A small contrastive audio-text model, trained from scratch: encoder norm batchnorm, trained on short read English sentences (LibriTTS-R).
Rows from block 2 of the audio encoder, named by matrix and row number. Each number is 128 + 32 x the weight over its row's rms, rounded and kept within 0 to 255. All counts start at 0. Numbers have three digits each. After the name is the row's rms in percent of the matrix's.
# gate: gate width-5 conv, dilation 4 (encoder.blocks.2.gate.weight, 128x128x5), inputs 95-113, a 5 kernel for each
gate.10 101:106161104124137120100150087133098130142145111163155111104160151080145088106152097172135070137173089186159175135182055144079093119183123075072077166115086091106066140102126151121071121098148113118145132151089118171143110125139152107091151171126106135101113108128130183181125117074075068
gate.11 098:099127099171149126116132070159143088061124138120146151119099121178124146083141129150156079143189171092111115086088153146076085142134161052111201124126080062121113112136117099157163146121077111104146097119124122052156159102085139133102118170127105145159151141156141144141188089163103170
gate.12 103:092120163176125131123117153162150148106085171134085097071149115150107125073196125119127170143204168197142199075081102102143208097065152136142138149164084136100073167118183107146100177150101086131142162111121070149115094113126123167251172179150123144113160154133163123103122183133142087
gate.13 097:103141164140146060165135100133145102145059129114104142125116147154103123148076110150139122123151138115176144065064057118165174117105153092130122059155083108114102148109100038180107108122122163112134139068136110129136133066134100125168086143073146151114162136165197065167159119068138138
gate.14 099:190142033132130085112165129132205122136156122108107170090084184144125104120128110104101120062163144106188093138114104156131106172163145119126182113140177092150079150162141096189157183069121095132124083139098090141104170043126104148169153132141165101158105084140121163123136171095196140
gate.15 099:159144109183147135108081135095068141105150153152121127062114128158149136070205163148144109105134118130122120160093074083117192110174136109159163106101111131093104131050186092155101134086124080150137145110086095087137100095098100119116127160104125103144105058149116146117106160085126126
gate.16 100:197088113107087151188131163079092140160062100061185095180144126146129127139090157101153107144127149134120144150116098147184170144138111060196083134122102143122125127109144170139123140104141169124156114112125123119196136146106177131187124143180161175095119136111125140079120066120127130
gate.17 101:167084091100148149139168117121175126087135131092179084136132099146111110117166088121125153184124132157155064136082133112087162105145177151131120125128116109104132115155118128163158154101163083127089120138134119130115044138114153100134146190108147080168094135107190141012092111127120144
gate.18 099:100053182169134140131121162146116139141124132098159153171139090103149056175139111149117103149178079127158145179130168147107162134152114142179082070154137109160097107141135127104162108114140112124104210129076111136115111118103142174107156131138086117125166109127109192131145132164173120
gate.19 099:144206192146051106099048120164134068135155117083108068070118137192171152113154074141136189135150147106121148094097108149147059146118125145077167139179116123159166208110129155157124104177149131124080093119110125125116164073110134098116168100099148120185092143137142158111122125144123168
gate.20 097:097111220150128098122114108127138102109130175113111067079130141114125101130155090104100158129150101126141136127141147145185150060140149148128103077128134123163145154176144066139111089125109138100120059126133116134121097101053153173158206138154119106149141182163158105140103117146195088
gate.21 104:127144116078194138130154104150118160086120124110083059141158098122180138154124162097096136236080080097113103071080103058089095044104120181117127115149131126066094162072069124094099069126105105112107097062140164161131117167143195149087093077150158126160122161143163102160084094111156142
gate.22 097:175102204093096103126103143134138120110143106086157054159116171182124165162148149113077100148111095147183150132121163102129162078082129143106090116118124100079102071109136193106116125106127156141137142153145134121145159189176181163109135129147145112091099168181101134190068067150074114
gate.23 102:093143106084142163090139144113082153129116156160141110121137151149065090072098143144128141076206165125122135152132143095084130150205199123198162139064083124150123102127157122089175106088056071087117096128072107167116083089125043184135109127140148189165170177155168134117146131094078162
gate.24 100:149089168136123105183130069137129117145159144160152096092122149136154133163117072072133124143207099128161138143102147180109090150140087158179161189073129091125184120187155114096118116126127070158065091158152097044109105114154122132175227147144084151160095073121150073144119104138126109
gate.25 103:143124125139115110125171070089138129136130137080071176135145107076098110106092108155111110193182171092094154115117179133122132131112166093135100128110174195176108113127108131117095050103123105145105101055127173059117124123175103153187131077159106177098095112176162122153098151087152108
gate.26 100:135115093176148105162075072121134112197129102111085126160170149132103145151134154113115124118153123123135162116185181081133132156090142156078108115108110070178098143117105167120119118126119191156156118121124119177149153122089144138105107112146153126139075147147117099126110116132129171
gate.27 102:156121142183150113121151110098082085141089130064187136179146131152107153115116159099167122165118148123131129084188096135108117151175172157101172075147040098195100152131121107103151093131129173112166118128101164084100087181130106174090110082133099133147116204104110126089171094152106116
gate.28 101:114095138136105116171131119104139165159131108157139110129119071107176128153081137180116123111153118177109132163055068104132128100148111103102142152139142177177107084157179129137095098090138100139109128145075102079173114122119163174116186092154179146153128176125125134091104170115131151
gate.29 100:148123138102118100120112072171085180087123130207081124115077171138124131166156114083109145135116152147195083139121061094075161092115136060148125100127056081125131143095173086088069116117143117118150123118089127157118088135133038116117167143113136183125142115123150163129183118141111124
gate.30 098:186155142108128132130120186119159147162122113139168147108157149120079161147144203121109111140113160115099185124190149161147110223119146138124165120156141117150114145084098146088136202121132132132120159124113172124134134105181112171179139144120151140146116111092148166144101142174158157
gate.31 099:116146110147205149072065102102126169152143132184155143100087147122084107131141135188124127109114133126170123121143146129125154168139102137195135121171081162146141135116138118121163158104145128196103141157093123105173103181125083137106168176099150171149152122087186118094100133140100151
gate.32 101:144129137047170091079119082128185112112118167127082034173154119116157126176153188105134138157159083105157129131123073143173139140093170154102073120147110140120143144141172222173146107122142167083142120102122153053092131158118139121184118171144174088116102149130086095122099143099116098
gate.33 103:155112131119158124108068144123128120113195102119109124147129149158100092113129119120166102194094122168181139101120143136090066158191133099096199255077091070131173098154144205140076146127035085109074101083144095094141126137103110103147143203102138107169179109148092095209152154162100094
gate.34 101:128117175165161125157183103115126148133116128104121084049117148062065073174190088138141133142093099153145160163111102137103158129150093116149194166101101129159171148095081095117121142118125138111098144141121121094131108063091133133107153218196178124149081196147139130124105081172159108
gate.35 103:127145152096139067168089156058147154173165156104046150182132040092117136107116151095126150215153113144104120057083151155197108108132153178093125174147148134145170162130126145102155058098122105106104075104148145099071150151101185173148072133136126104144102138185104087113148093120099179
gate.36 105:211139136139137115111108132099096155135112110090095147174145105118099098121149134133127186148102090098145071138142138107143129132048114117160177130138110138174115098127124120115110103134102124087107086094126128038084143132144163182092115143101144117071142182153054116174185122126175080
gate.37 100:146124130182192159105146114044166115085115180113073125068126091157129088096125104116184163067149186176055110129065100108166119143195142099149107133147175167098129134157157140179137150164107093103191150132116107104155106067093114149152106160124111171192121087081153148114110142163131142
gate.38 102:096159085080093085087123143194160191079111153135057114091108130125143108122096077122102160091123147139158145143149142178156134097142147114131137142153132143073099147123122145144084131162130135122142143112118138102104153134175130105147133152128079103156163093154171126143130150138192137
gate.39 101:143175163125127117121064165177109141170138119102056112180115083132120172112063114148183134116060077148123118078171128125144152184143111171149087134139152146133127109094097178105105118158170140177140104145156184155072146186135134124112121052102108127132135150117040142111165132166064155
gate.40 098:106122091081089161121136101140133133086101134114054113112175060131144169091134181104132094174146102141184149170094133103126127113149115121168109148168190104164105093098093085084108148145167100046106117108143141150130157082138096128110085090136182153142181106156145163188117117084124100
gate.41 097:100118103134172100115110159153148124151088189117112134080145163130122080125188178077107127135152136092150108167143125175144187140095144185151092135188182141198135146082157086156119104144185150126114145147184080134120119111093138113102095108153105109131141158158135084120113085078149097
gate.42 098:139032174153088088152094147147120104179159136182140148130147124115057094161088165147185163122100112164129111124111149168110164142153077116090165149130153122159144095126169105127096117100109163174157124134126128148167158113105109066175165137126119133148132147119144117084142099110138143
gate.43 100:110078072145091092156096078135068137151100132096152126139154144174140180132116139062111135170057129106090147140207112110122104157147163149141120108144140136100077165089100116131124080174102166100122082103143155103118069122114166091071177087131171084139133124133106149132165093203137136
gate.44 102:127176172122120142077113121153096142124101106121094072121114094113131161118093128134112137149137101162131145137133144104028056165131112108072117171113135142141105099145131129141078116146120062110120101151081098059104138083103221122162182080103137169120162136164150125147113117158127122
gate.45 103:125128179142093169112076124134064094106130129138092055103188116149202116151092096101066178133093125128147071119115143141109123098122086141135137087166162103106153168107134122120095146148132138145175129118140139137121125132133072089133152110091108067197127126162121123118151136109180110
gate.46 100:205082118158111142124119054212109122141115158124164137126121157128139110153180154124105174143081140105099136126179124136083153140158119096155173100122088089137128090165091092156144144096131080091090115107086143093181164106126138041102169122092203204145125172183126066124110125101155099
gate.47 099:141134102097053115128131089141107146118160166153115198123113156123164148062114141108143093148123187147119095139133195213212172158174183126123126164093121147116144121113120133117187173115127172089108090107137139122122165186109171093087142135122209138159173127154182128137107159088142136
gate.48 102:016118181219112118098122136125132080160124129148156127063145152144140156137107154148078125107167173120135168156134138087158117139104156099116111088121071125079118100197125106147120156102162175126156139070085145150116112036123094112144131140092100117155099126127163098128104127111176151
gate.49 102:130059194099143183187134083123137128187102126120105101138130122129066125161159145164173102170248133089113115186068147118141105202072083136172141133109173161123137052122137133091110122122069126116093092077100105142159096141154160146172141117171171146188149139210120113081101139126076177
gate.50 104:144068131145193103148153126133135131166137128126103108106140074105148123166095096144166136173098112108117169155098131159127149083078110163110110111153133136135145114108087079092111091109182146115099162109137161141129162118139174155109160173135148118132147137157102158187160102158167098
gate.51 098:155095085148134086107178161166077109204149173031127142090152148181109126142142130099110151129112140089071070052110061149179124172152128105082158115081100065100095142151077106117078161093078110093118071114195170090124138121114153114040161110163153151113187140186134145131177136117098111
gate.52 099:141143048084163051090146099113082142094100096120148143079119174103133092147060073122129130158131123134090100148154101183125116144166162172130115138177066053159093140101088116142143155077179125121128137158104114079130137086155139082145096125117173119113145158122117155058121145080199092
gate.53 098:093090177109121127118095160146098072165119168107080095141074159117125109093151072129106150166164112084148131114054116116147127116131210151110148166178118047164062094092150101110141108145116120118109036035078102128126116128120098183146080161152098164137149112117121119135128117117096108
gate.54 100:156055124127094112148058144159085064093128107034125149114079087172125117080126136179117068126152131123088111042107138120092115130101102115180139102091105120077116120157097132150092116119092107089212104174085132100095092099088128099135098100143133069113102177142098188173175089137117197
gate.55 096:179130143120112154092082113073160116148143120071182124057132117132161119154147166125065143104163071124192093130165105129135111102145116179125055122143126137170089177121124125181106131133183130127134102113189109118130151116110113133104094120168149099152137153091139179106124095095174159
gate.56 102:115080090121150133146140100129148165113144105095134089072089131061175183145169076114117092116086173103110110149123157156151158102082129115105113124163113099143144083109114137069149142131159108105160106176094166095111095117164095108105099147137122170106088104148082145138156145189132186
gate.57 099:199099161106179163105085101163123118084151153103118090138124110198146101075112090139081125110114205155118169160086128088108075140124157073149157114143138160093123141129170161109187117137119125085163112109123131095135138122227107106152124128129108077124151161130156161173087110143138124
gate.58 101:137044116102180079163132117051108128182170103135149121119105104111130121161105142155118113144177101184107127139143168142092155107054131134101169167116164159151139084125157168126136134096144140095125171062129090136174101131120119100091116114096135139193078138120100183084173089194144141
gate.59 096:160113158110208133157104125115147176108050092089158108133126150152106153112175140142109147117188113126103141155057118133105150098105094086115076171111159144117155088094096217024138136155123123128158154147060095178162146113140146138102084120129126095155137142161107173139146054153086099
gate.60 098:168109162113166117144105154128120128135135146132091120104143143177103132125133140088177170143138136133117141089157164156159133156138158159137140119126151129097133218138108153130134121086056109171101136085156195125145075151149191123137162157121108075135167178086087124087075101174126181
gate.61 098:139186136153110124177122086182175104134161122089095112127126091072108088155115146134116136148137125097126137091158171135187113093103162230136146119122148123187147184084093150196152108099139135134172110164085147075082152168118138171085153128209172150111120156221089120124134064134152121
gate.62 101:164114121111126107089159075132177127102106101144122159150135081164140080193108221189156099110139174117116136142130091132145146130107075111099167162086132162127159132121136067087109144104129121125125149116182093142184137112175119164135095085070096135153130104093134186107167104090101165
gate.63 099:152144121180138109102190158096174174146092080137130141150138166053155115165119105162103145097124125132094132156137068137172173108110140138119128146093111110190103116121134128135163113115143108169163136130143139103123103134073135130123182135083106106095100152106124168121126230071116186
gate.64 101:154138125090179130163054142121143161160201129204155077111090101070109092137164145082109126170102082118117154148140117110193133132160104108183142153117106144161206170137126142128106085092096118148121136147127156200165135119135111078146129195135212147156134134165137166115119135164113154
gate.65 101:102110127175113133100097167156089162121161144128092096145133124170083126144159135076092163128141069133170060094132150180105098076115161180136101161111128116087132175110140179129095124133216141131137141212112137110078125189151140160108091116082100129120132046103132125147145129197185093
gate.66 105:191117122087164066127167118101125103080150141098131129156145114141155148158151070068114154086092176135041149124111083077112078141136141108148146173131171115098143153139130117162146162154092148152111159060168115110110176112158130090102084154147122121141187072061107069052113120107148166
gate.67 104:114083074138154145105111113101150074103095187099165127129070171185134152093129101139130143145147172153127151153153153161083092173151095127085139127181157124155123122097098144137172148198130135139111148119077111142171128131100100080138113139169075145132085102152154124093138119159079182
gate.68 098:148098120078157101095107088119091129124117143113112105096091133104174107109101096134127124148103156154125065094091132171118135067165061108119157094111082177149137156096158169137111132079099168196092140148158135091130047174161097127143145135128161082146113184129105145096186128125154138
gate.69 103:152189133124126152110084134067151132148157108163040137137134133091151126146157096139123141155111175138072119146146088143152106111128159158073123131145148146168125132118087175117167091159118139163117173095080139142069124137140148125174085116155183160122076133130161127090083157096112111
gate.70 100:126147124153154137121107101106146150158181131124099098094154123100107164141127058099195121131094144119155174149139154169137159092125103146072127187124177064130167128110122151169140117132167120102125159113103121120107134100134115094134124166143113149111062182198104090124151094149133145
gate.71 098:178114152127148102134183114119090164150100081180149041085122189084128097141173159134099112146135049097145129103149114114096239101122112138143118151168111134074157141113152089185110136001139142063053086136161086096116105087082133181121129154089185138118131097173132136136107114159142099
gate.72 099:126100175184157102145089088122135077052134165120133113085127196081138142170145099133131145175146156188096126058071070095120145109176158127078141090180145081147063167161134110121105135148135160121134159137119158136121141076121121109122125141175043113122135143154158105122133162119189083
gate.73 097:122138099123162071090155145124122143122128086140097124142099073116144112129166133180063116090150153195139119121127130129140114169113116078161132162153153156129074054114156169135124122177146096115124155170097136121130085169082123116140171143087119164132132089113124176163138158108091107
gate.74 100:136105037148158136149140148100166126153152125113067121113090071144133085068157150060103138113163128166080104070153134098147196096141091154136081130151109150114149129158152123131086094067141122145128117149081140150084134207115154194126122102157138098140115154100110126135142055096154078
gate.75 101:151123168124104094142119118077092118173105093157142168114157101138175213131091113149142156126063110083139035123170144117107158145126097106145102121101184142142142165161101155140140118123139139161152161101131112102125181166118117066117093158081193164142105157115085108146111163192079127