A small contrastive audio-text model, trained from scratch.
Model: 14.1M parameters, log mel input, encoder norm batchnorm, text encoder width 256, text encoder norm layernorm, text encoder activation gelu.
Training: adamw at rate 0.0009, 15200 steps.
Data: trained on short read English sentences (LibriTTS-R), 149.4 epochs.
Rows from block 6 of the audio encoder, named by matrix and row number. Each number is 128 + 32 x the weight over its row's rms, rounded and kept within 0 to 255. All counts start at 0. Numbers have three digits each. After the name is the row's rms in percent of the matrix's.
# gate: gate width-5 conv, dilation 2 (encoder.blocks.6.gate.weight, 128x128x5), inputs 11-21, a 5 kernel for each
gate.19 098:163121055074094146143094080149187131150081109049122108080130174179165121155089106091143082113069078097119113093136167121167137104129091121140133097121061109099137131
gate.20 101:145101140112113094112113039064140132158164134161181074106099102084123134107176198171129125104114105100140067127178214190148135179134149159129136143114145115154125104
gate.21 096:091071071111116119119089097115110129177112149120119172174171103118154112117102139127063093144099096133160130146189118110148108079069054158197198153146206141158132046
gate.22 100:123103120138200108117097101122127181177142139134143178133122123102168149167135121126112028163149137026077117093149146135179170144157164162152143131107111124116116134
gate.23 103:118095107073128050075087129146160187182148146144138132131120136164180151131165125109099127097085070110123210186157111132125139122189135178133147118109104115127127119
gate.24 101:078105113149133099071176149112163196168115107111110109117175138138149100124148122150163148099089065108115218181176143060133113126118112201181167148131136108136142132
gate.25 100:134140132176136144107137148115154148130124110159095106137146120150181180148103138141140117062120119069075073169179180093139182170125171133120143156137108134153127105
gate.26 099:153147139142174154141108090110169164133141138200140078072048189163204217208062101089112078099121110084095124096159188154151167145133171144146136130145133110069133130
gate.27 098:155161108110109129114124116132138108114066140181118165152155153131059057104119167119120151075107117146147196120131084069180162152096113162112101090088149154104102061
gate.28 097:121110099095161169098115127080156122186166154113128065124192153106116107101137143169136146152193110102101073085152142141155225179122112121105152178174119138061095118
gate.29 103:106099130127131120152125121143014067077121129189135074102113094127078087082126127146105121133116095096109066105119116109136140173164170069067070091169141121091146123
gate.30 101:136107159175172138134115124130121142162185158128095062083148156179188131219148139110147197122090166125110120170141100155153137137145085120156128112164133140114131130
gate.31 105:163154106148175174122109166129144177176140110149102108170151168154138206175118088118103089066059093086125087157147123117136119130064123164149129097136120152111150152
gate.32 099:128127152138156082097131114181140162125087157067073065130112147195147173135124153099167162154148129078112121108112125137119074126095119101135084113083121126124131128
gate.33 100:179160143177214127137096124144090092122093154184201165176167101103138102140092141157113174098106099103109106096092081090097104164113150155128109071093085163165104136
gate.34 096:109126122173183114097127097141149098091153137141152152175187096103173188130170163123122127142140111132126041100139157116189109086040095127111089125156095077096105120
gate.35 099:059119155165146133130155145077144194180194199109108111111132109116171116139106134097151167101106088113084175135133084093136152161152119155138144173188097176122066112
gate.36 102:191148107154109121075149115088137131133120077111109140167141166121128150115127140167110129095091115116197130156146118115136145110139148129114118141103122116125153173
gate.37 103:131125101124095092114070111145178187140146127100098151185139132172090120091149133120162128113103114102104131135075156154111126155159196132181173122116144132159117170
gate.38 100:085089104112135118119151130114117143126100106161141144156099155215128133088154108153191209165173140112143112119140174193113081126122151099102066102127132101149157107
gate.39 100:095083136145150108118096162108220186157133161155125108115105179171116170141125137142103123100126149129097085074125139125081108103147101185150189102151087079107089166
gate.40 106:175194108116135109083118124090118150136165158145158191153143231161175186161117078101128124121140118127160113097108097153110083136099102122105144163123096092111125106
gate.41 096:163146129080080118100147130131164145153154141145107072129057192140053072073074130154135109093088092162149102104120138118083122142103161137137152168126130151173153141
gate.42 099:114115121098094152127131073146111167166121135127115144119168154192128091143132140119139101022100089171114149149089124149154128186096081077158181132157126097127159136
gate.43 100:120156104158167160150164156154116083114144114147144170084095135114126133177123154126092134137133127127170124129179148136085163128107118147111135092111064115151112078
gate.44 104:160124084133156103156189162188131128101125085147184146142124168145113172160063090117112081155146115146141140099136116096138130124074088103122146131122136118040083091
gate.45 100:106085104131162123176156098138159151114151146094077107119183150095079120131119175181158123122131078124102150113101116116153118119115122152130095152140134062093075097
gate.46 099:172158137156132101123179130085074107137118117174168094157085134150173155212121097115116183146202179121174123163146172179117105079076100153156171137155159129191170119
gate.47 099:082165143165145136140146105059096098191138146116096073126163172126178070147105141087082127100137163114146100097110135118184192180129148108076085128185097102048079132
gate.48 103:184168112140083116092137150143114088054091142184230192148136161158106107132116137143125161158107147115097076102042064143122117188158163159165113063117123099100098137
gate.49 099:063096090124124116133148155165121119132154154134169161178110161132092100101148130204166159121115113104118071118069092135156181194167097078122084134123098077118108134
gate.50 103:118092093123142145162128080098173218156150159120148127128087178179133160097121130175164155116108108083059137123149154154106118131161127174210155149132104055090098127
gate.51 101:059138164184143138170146153165232174152162164163112120161148125132125167055123111135120123116092125107092121158154095128109117108145125088122156124135117141112090155
gate.52 103:113133168120118116111086114126150187203178134086146138142123162109099164162140143129176145136152117113117136163150150109086165115076041167151164146108068080092118110
gate.53 099:137145121141088133166154137097093137146134152148092065119104131159136189050092101095109110069091069075116121175182159105163133141105148171171127107132079101155165071
gate.54 100:093139130162144125144132121140144141166156136126173120137145109119157169214106129134135196134164136184129082050076063100162159147153184156135135136130062116123137108
gate.55 101:131107108145168155136166129117174200207099154149140147167216149169148151166107079086129108143109073098071134114092116145119140134133067097078111133111092067106091068
gate.56 102:148074095084153157103068049139149175138113198103114114113096200160134135137123155117158111125156115121113075087109152165169152179140121067123149107150166100114076106
gate.57 104:091107083116107140116107090075217209164186206133111158131148112107134161167106150112126169107099096085118091111117143177181155170144143154175140141108084131076091113
gate.58 102:134184137096101113092109133108165123153113110123097102133111113124133183153109141098093110126152134166154110097066085099220176158138108114121165122121168157135080103
gate.59 098:121098097123117092081194201130087169185168121189145147140147065096081128115163191196126109173177170179177101165134137164163200201154145146137127133109120097101117125
gate.60 101:121138121153140100145165083041164160112102092131189115172099103214183111148115135138159137107125141138123094127073139198170164112091164129126122120112080038069146138
gate.61 103:122162110103138120134146148146150143130126121143149150172073152134122146127062090075074081043078089098112122087139162158109069148160118131167153123130070078132100101
gate.62 100:100082095132163164126210188139194157095170130156138130144162176123110171191079070110165119106088096133116191082052148178133171174149144095087057065111157106091094070
gate.63 096:111101131114108141133123134148122137112106046119162124147131136178147126121066117132174136152143105109126074074083096089124166111074125136129120102090084088090088091
gate.64 101:144108138141103071155114155134135140149114116104146117114068160147105109107117175117088093128146112164158179191125159137075082052102141189146157133120092083140135155
gate.65 099:140141144119100137098116157074135128166146199127185140115136162204162143183105120144129162092142113117122126159143150074184130150082092115118054117143099084086086077
gate.66 100:092122142147099164091077108165107158141188177079131173147081105110158145224149141106119113106107119109072201132188157136138125096095071136170159148191128133136113137
gate.67 098:118099105111103106068070123158085162156102118135124121126111102078131108104145109095145182135139181133111140225199133097141171138189134129110174181123135132171142142
gate.68 099:151144133175147119140143157137179122080141099146129174149106129100125112156107118083087054144146100112088177164139107161052034119120143134122156171162138108095113092
gate.69 102:092077095139113136182174100117104143144095099115140150153118096100126102126137142115080117115127124121136129097097087155133094159110117123157128142161185150112132095
gate.70 102:122136151142173069048077098141096135149131084155106134112148164156105138157154148185122150179118147168185123141117144097070138092083094137154165142129110085172116135
gate.71 099:188129101140101075095063116133133171168205173089115116109176155135152133103140104093050139117134111139130164122151078103076098117125082200162150173164113080056084167
gate.72 105:136132083060121157155117118151119129123109178123140193163158178161204123136112129108114119143144161130108186197199156178126152136138070156126125127145097106119062138
gate.73 098:081105085158118138100110083125145199182188217138184107161152128116116201170071147177190126089110144128119099143109058132206164132074073110101154150127164128120112099
gate.74 096:194144150174085145176146091073119091092149194132128157124134115127130148146130123105130140105082114106145085177153182167182147156160123103175181154107115135095107147
gate.75 104:107110142148157115093085085101102108080121134168170114215217179160154125164154132147088123176155118102140095139150130138157139088111096161116123089066131114096139104
gate.76 096:159133111111137158157110095123112159127100093136132137174145127114125061090130113101150138156138119168169171140126126091076115116092120103094108111072076125120109117
gate.77 104:176131144148100057125120103113201162182152119159135070108144161188192190149148117132085091094116096128095138148185129114118074112090125178122177177157124097124149099
gate.78 097:105099128091111107114093132098132208138137128105106147142109139153196133139144150155120175130139145144142128098140143134087084101176205112170184134164090072143140125
gate.79 101:103108100120159131116154088120211171142146139112071152138121135164127136118121096073141075127102141182179061135094116134116150152096091131108103129150158136152180159
gate.80 100:127103121142108125149044066071152163129159169088116076150115105137153133141121120156143125108163129158196120153163142186105131134169163156096188184220153162175105123
gate.81 098:133171117112114074070085129129142133128189134155123163124117101100116155126133141157144128094108126129125123133177136091150178112113140145126085072135146144113099161
gate.82 100:152178127119113136086076086109179152105090075096175105105143144185192147108173098140123113082089154122159147116116125144099110118089130200160132157152103136176197151
gate.83 100:159124105150141126096149099128157140143109144153128134118113129090092117090119127130135082142154127123121126187210142147089113118101154157120129140104123128123122103
gate.84 103:087126104103140112123068076112078118122116147133105135141167091114113121150129168162192117141089170129108158147181107113170140114082096172172142170162190166200187108
gate.85 096:175091152150139189183139102096069127060120141086130119200109194122130066122088189140123107134132125130183122139137127129147158124163176091129144154075098116099138125
gate.86 095:064094095106112157136146144087102116127139105098127130082135083091123140153074098083104107130116183140143101128145145131138215215162126110077074136122180157123170076
gate.87 102:105106123145125175206184107080128126190148183148091100106163165147160144163150158110131141112120119098054096164124142122151134121141170166140129168195090122162156135
gate.88 100:107117101134124097124177122058142109110119102122115077093168148145206101108126058118137146151144137149207106124124081113100140173177158121122064118090142130117148136
gate.89 101:124108153128104153175147094074114198166118101060101069126100148147203120113150153133147106119119121141160144175135134133156140126122138091108110095108046064085154151
gate.90 103:117074132162152113113089132112202145130160101165147146097078111107059102156168163120086106128133106127161138142126126144129126162143126090132112148109144141068107138
gate.91 102:049077101134131077071123111139074075140107106058127143134131139177142177163100123114104114191122169164177127174168109075152154142121107110093100119127141147093146178
gate.92 100:108133108094080158096131137119189109082087131191195148057083123109082133090152126111112087100127113143114136119115196175170105133132178102077136115161140115109166167
gate.93 104:159138114132119158117175156111124142153137099177163184204134102134137148153142137106118088126120127121073111171106119150094165160142096093104057061064183118094068125
gate.94 102:136144161132114112124155161116097125095101105173134122136195180207166152145086131101105076134125129157186116086092069112097142156160136130085084112123092094065138082
gate.95 099:135124074082143145114066106148153111097112139098103127106138116119133128158100074122136114089106108137154104065066123103096103046122133126119161090098097094121123102
gate.96 099:137120144147118165158128087151127139099130145165112092114122110097092128116129121130110068110090071168116110146140062132120222215194131143113132110156122079079094120
gate.97 100:107096051111138171145097109130189163114111152070136104086112169156166122176089097086120099128123130122108140174142152106156151141127123084169154144088126093128111145
gate.98 101:105114113156144135151105083123098113168090128108119125164164124115139141163160169145150173198172130100108113075095126187066092126189133095144114136181178147074050095
gate.99 102:118127121159120113117138098091132100139168164090192193118123174115168162141119127148111137131137133147146102138103134157082104099046119063071113143165097088089089134
gate.100 096:150142158124135145130106113129107139172120134061122145174126152146175127165133117107140143115140128149171132108145113102151145156122095101120105132125082100119087136
gate.101 101:081115103153104117139180165147187140141155143100127133122121127154139085126146130154106097154087069072074147137119186124106103132154202172198150143136133106133121122
gate.102 098:114114076112152103043083103081211194155140138155157149140169128160154163144185181183182135072132097090131171167104175160055128189151142140145137119128108154163098101
gate.103 103:095100115126130095108103167188150151122156197169166207142149156091130132099110149126094085079074088117095167119142191117154145156143137150120111140111120094110093122
gate.104 102:121197190160157129073103121092095119115123141150138108107158100095145145118190199131155146099157125097043101176129110122140102051124133095042054094121106165143166124
gate.105 096:153172162120146130162155118130091132071138136132098105122179137097105118109108127137118156142134141127137117094146128069106158162129130111151154159187097096152142055
gate.106 102:136123114093099112155101127114108104107113114146147124110111151125122143087106103134076082074125125139117168159200217151196137090048060180101084148197094141123166159
gate.107 098:099107157075145058074093101139070111081113071073143174118124119143112119101129089132129138140106112140122133172158172088162147157152157088127172140117113106110161220
gate.108 099:165121127131097172153147129171133143153135141166134132086115123154140115127162158111159162121120097123131114108110077103127137134185173053105134163097110094093139103
gate.109 101:123127119177168090175178135173103029114185172096113080076151149167181191152140142115083108169137112134046134120103118103173074108081105148124129113099151144114102060
gate.110 098:133127102187132148157109109127079140082082148124140179165183125183174171131150145143152145160130116083101146134131133106116114079164183143136132130072128089126139135
gate.111 096:122163165166163122144132152065094087131148174151142109156138109124124150097165230124160154197151147095107115118169100121117112130128112185088114203132109112095087092
gate.112 105:075128104055059197160142091118084101099073127068087130091087083113080060129117111122164151198132073147095115134152126119084105155171142121119153142172119123129150150
gate.113 100:193106192134129118131142114116110137183168156107096065179178152212194172177147157111127106137151105157158119164165121038150090086073098069111109151164115085077120139
gate.114 096:135123146120106063151162143168179155109139149127144158181134112139144131143150118161109077144130166139129172092154129093091124079144122171145131104103150147173141119
gate.115 095:095090145128161060075124135108081112103114109113081118068146095078120069106122120149196102098098118117174150132103075000141168129126136101116101078113164117141176160
gate.116 098:143136117065124100121105126130162145150123146148172163095055088129098170204145153119095100164192118141103151103149146133130086143174138144117094133156140155107121129
gate.117 100:175184100148090157110143141130162124128118162139146063048044137101136131129097060165131137133151125121088122116105138142132128176136144137107138131159169157131102129
gate.118 103:091129126104138085133122145085098149166141154130138164177123133127117113095097120135100144109166124132138143165127133156132128165185156123091113153106126086153165161
gate.119 097:143194179138099154095117123121161097100137113178172115098120132131078107145167159102192163101103124139121178113158194154121151174173154177176136161155154149146148148
gate.120 099:128072073044098152176175162173135132082137075114093139105116075073118128152151139096100106106165153155128117180127191194140142154114126146169165143127181168156106079
gate.121 100:119090094107090157196142159099145144144130137149143160107187122139136153157089097096105113108150144111117105065089175123139138148171204077120152050109108138119083137
gate.122 094:126115156149116167201127182123134134163124150114106137148198136137161096173115118130148166125113132109136138122061084092170140161159120164103118139144135133066077092
gate.123 100:121163145207175144165129086157101144143094148122113111093190151145117151190136126144117130164158131155143047067149137109122110072139134125135099122108119145157131116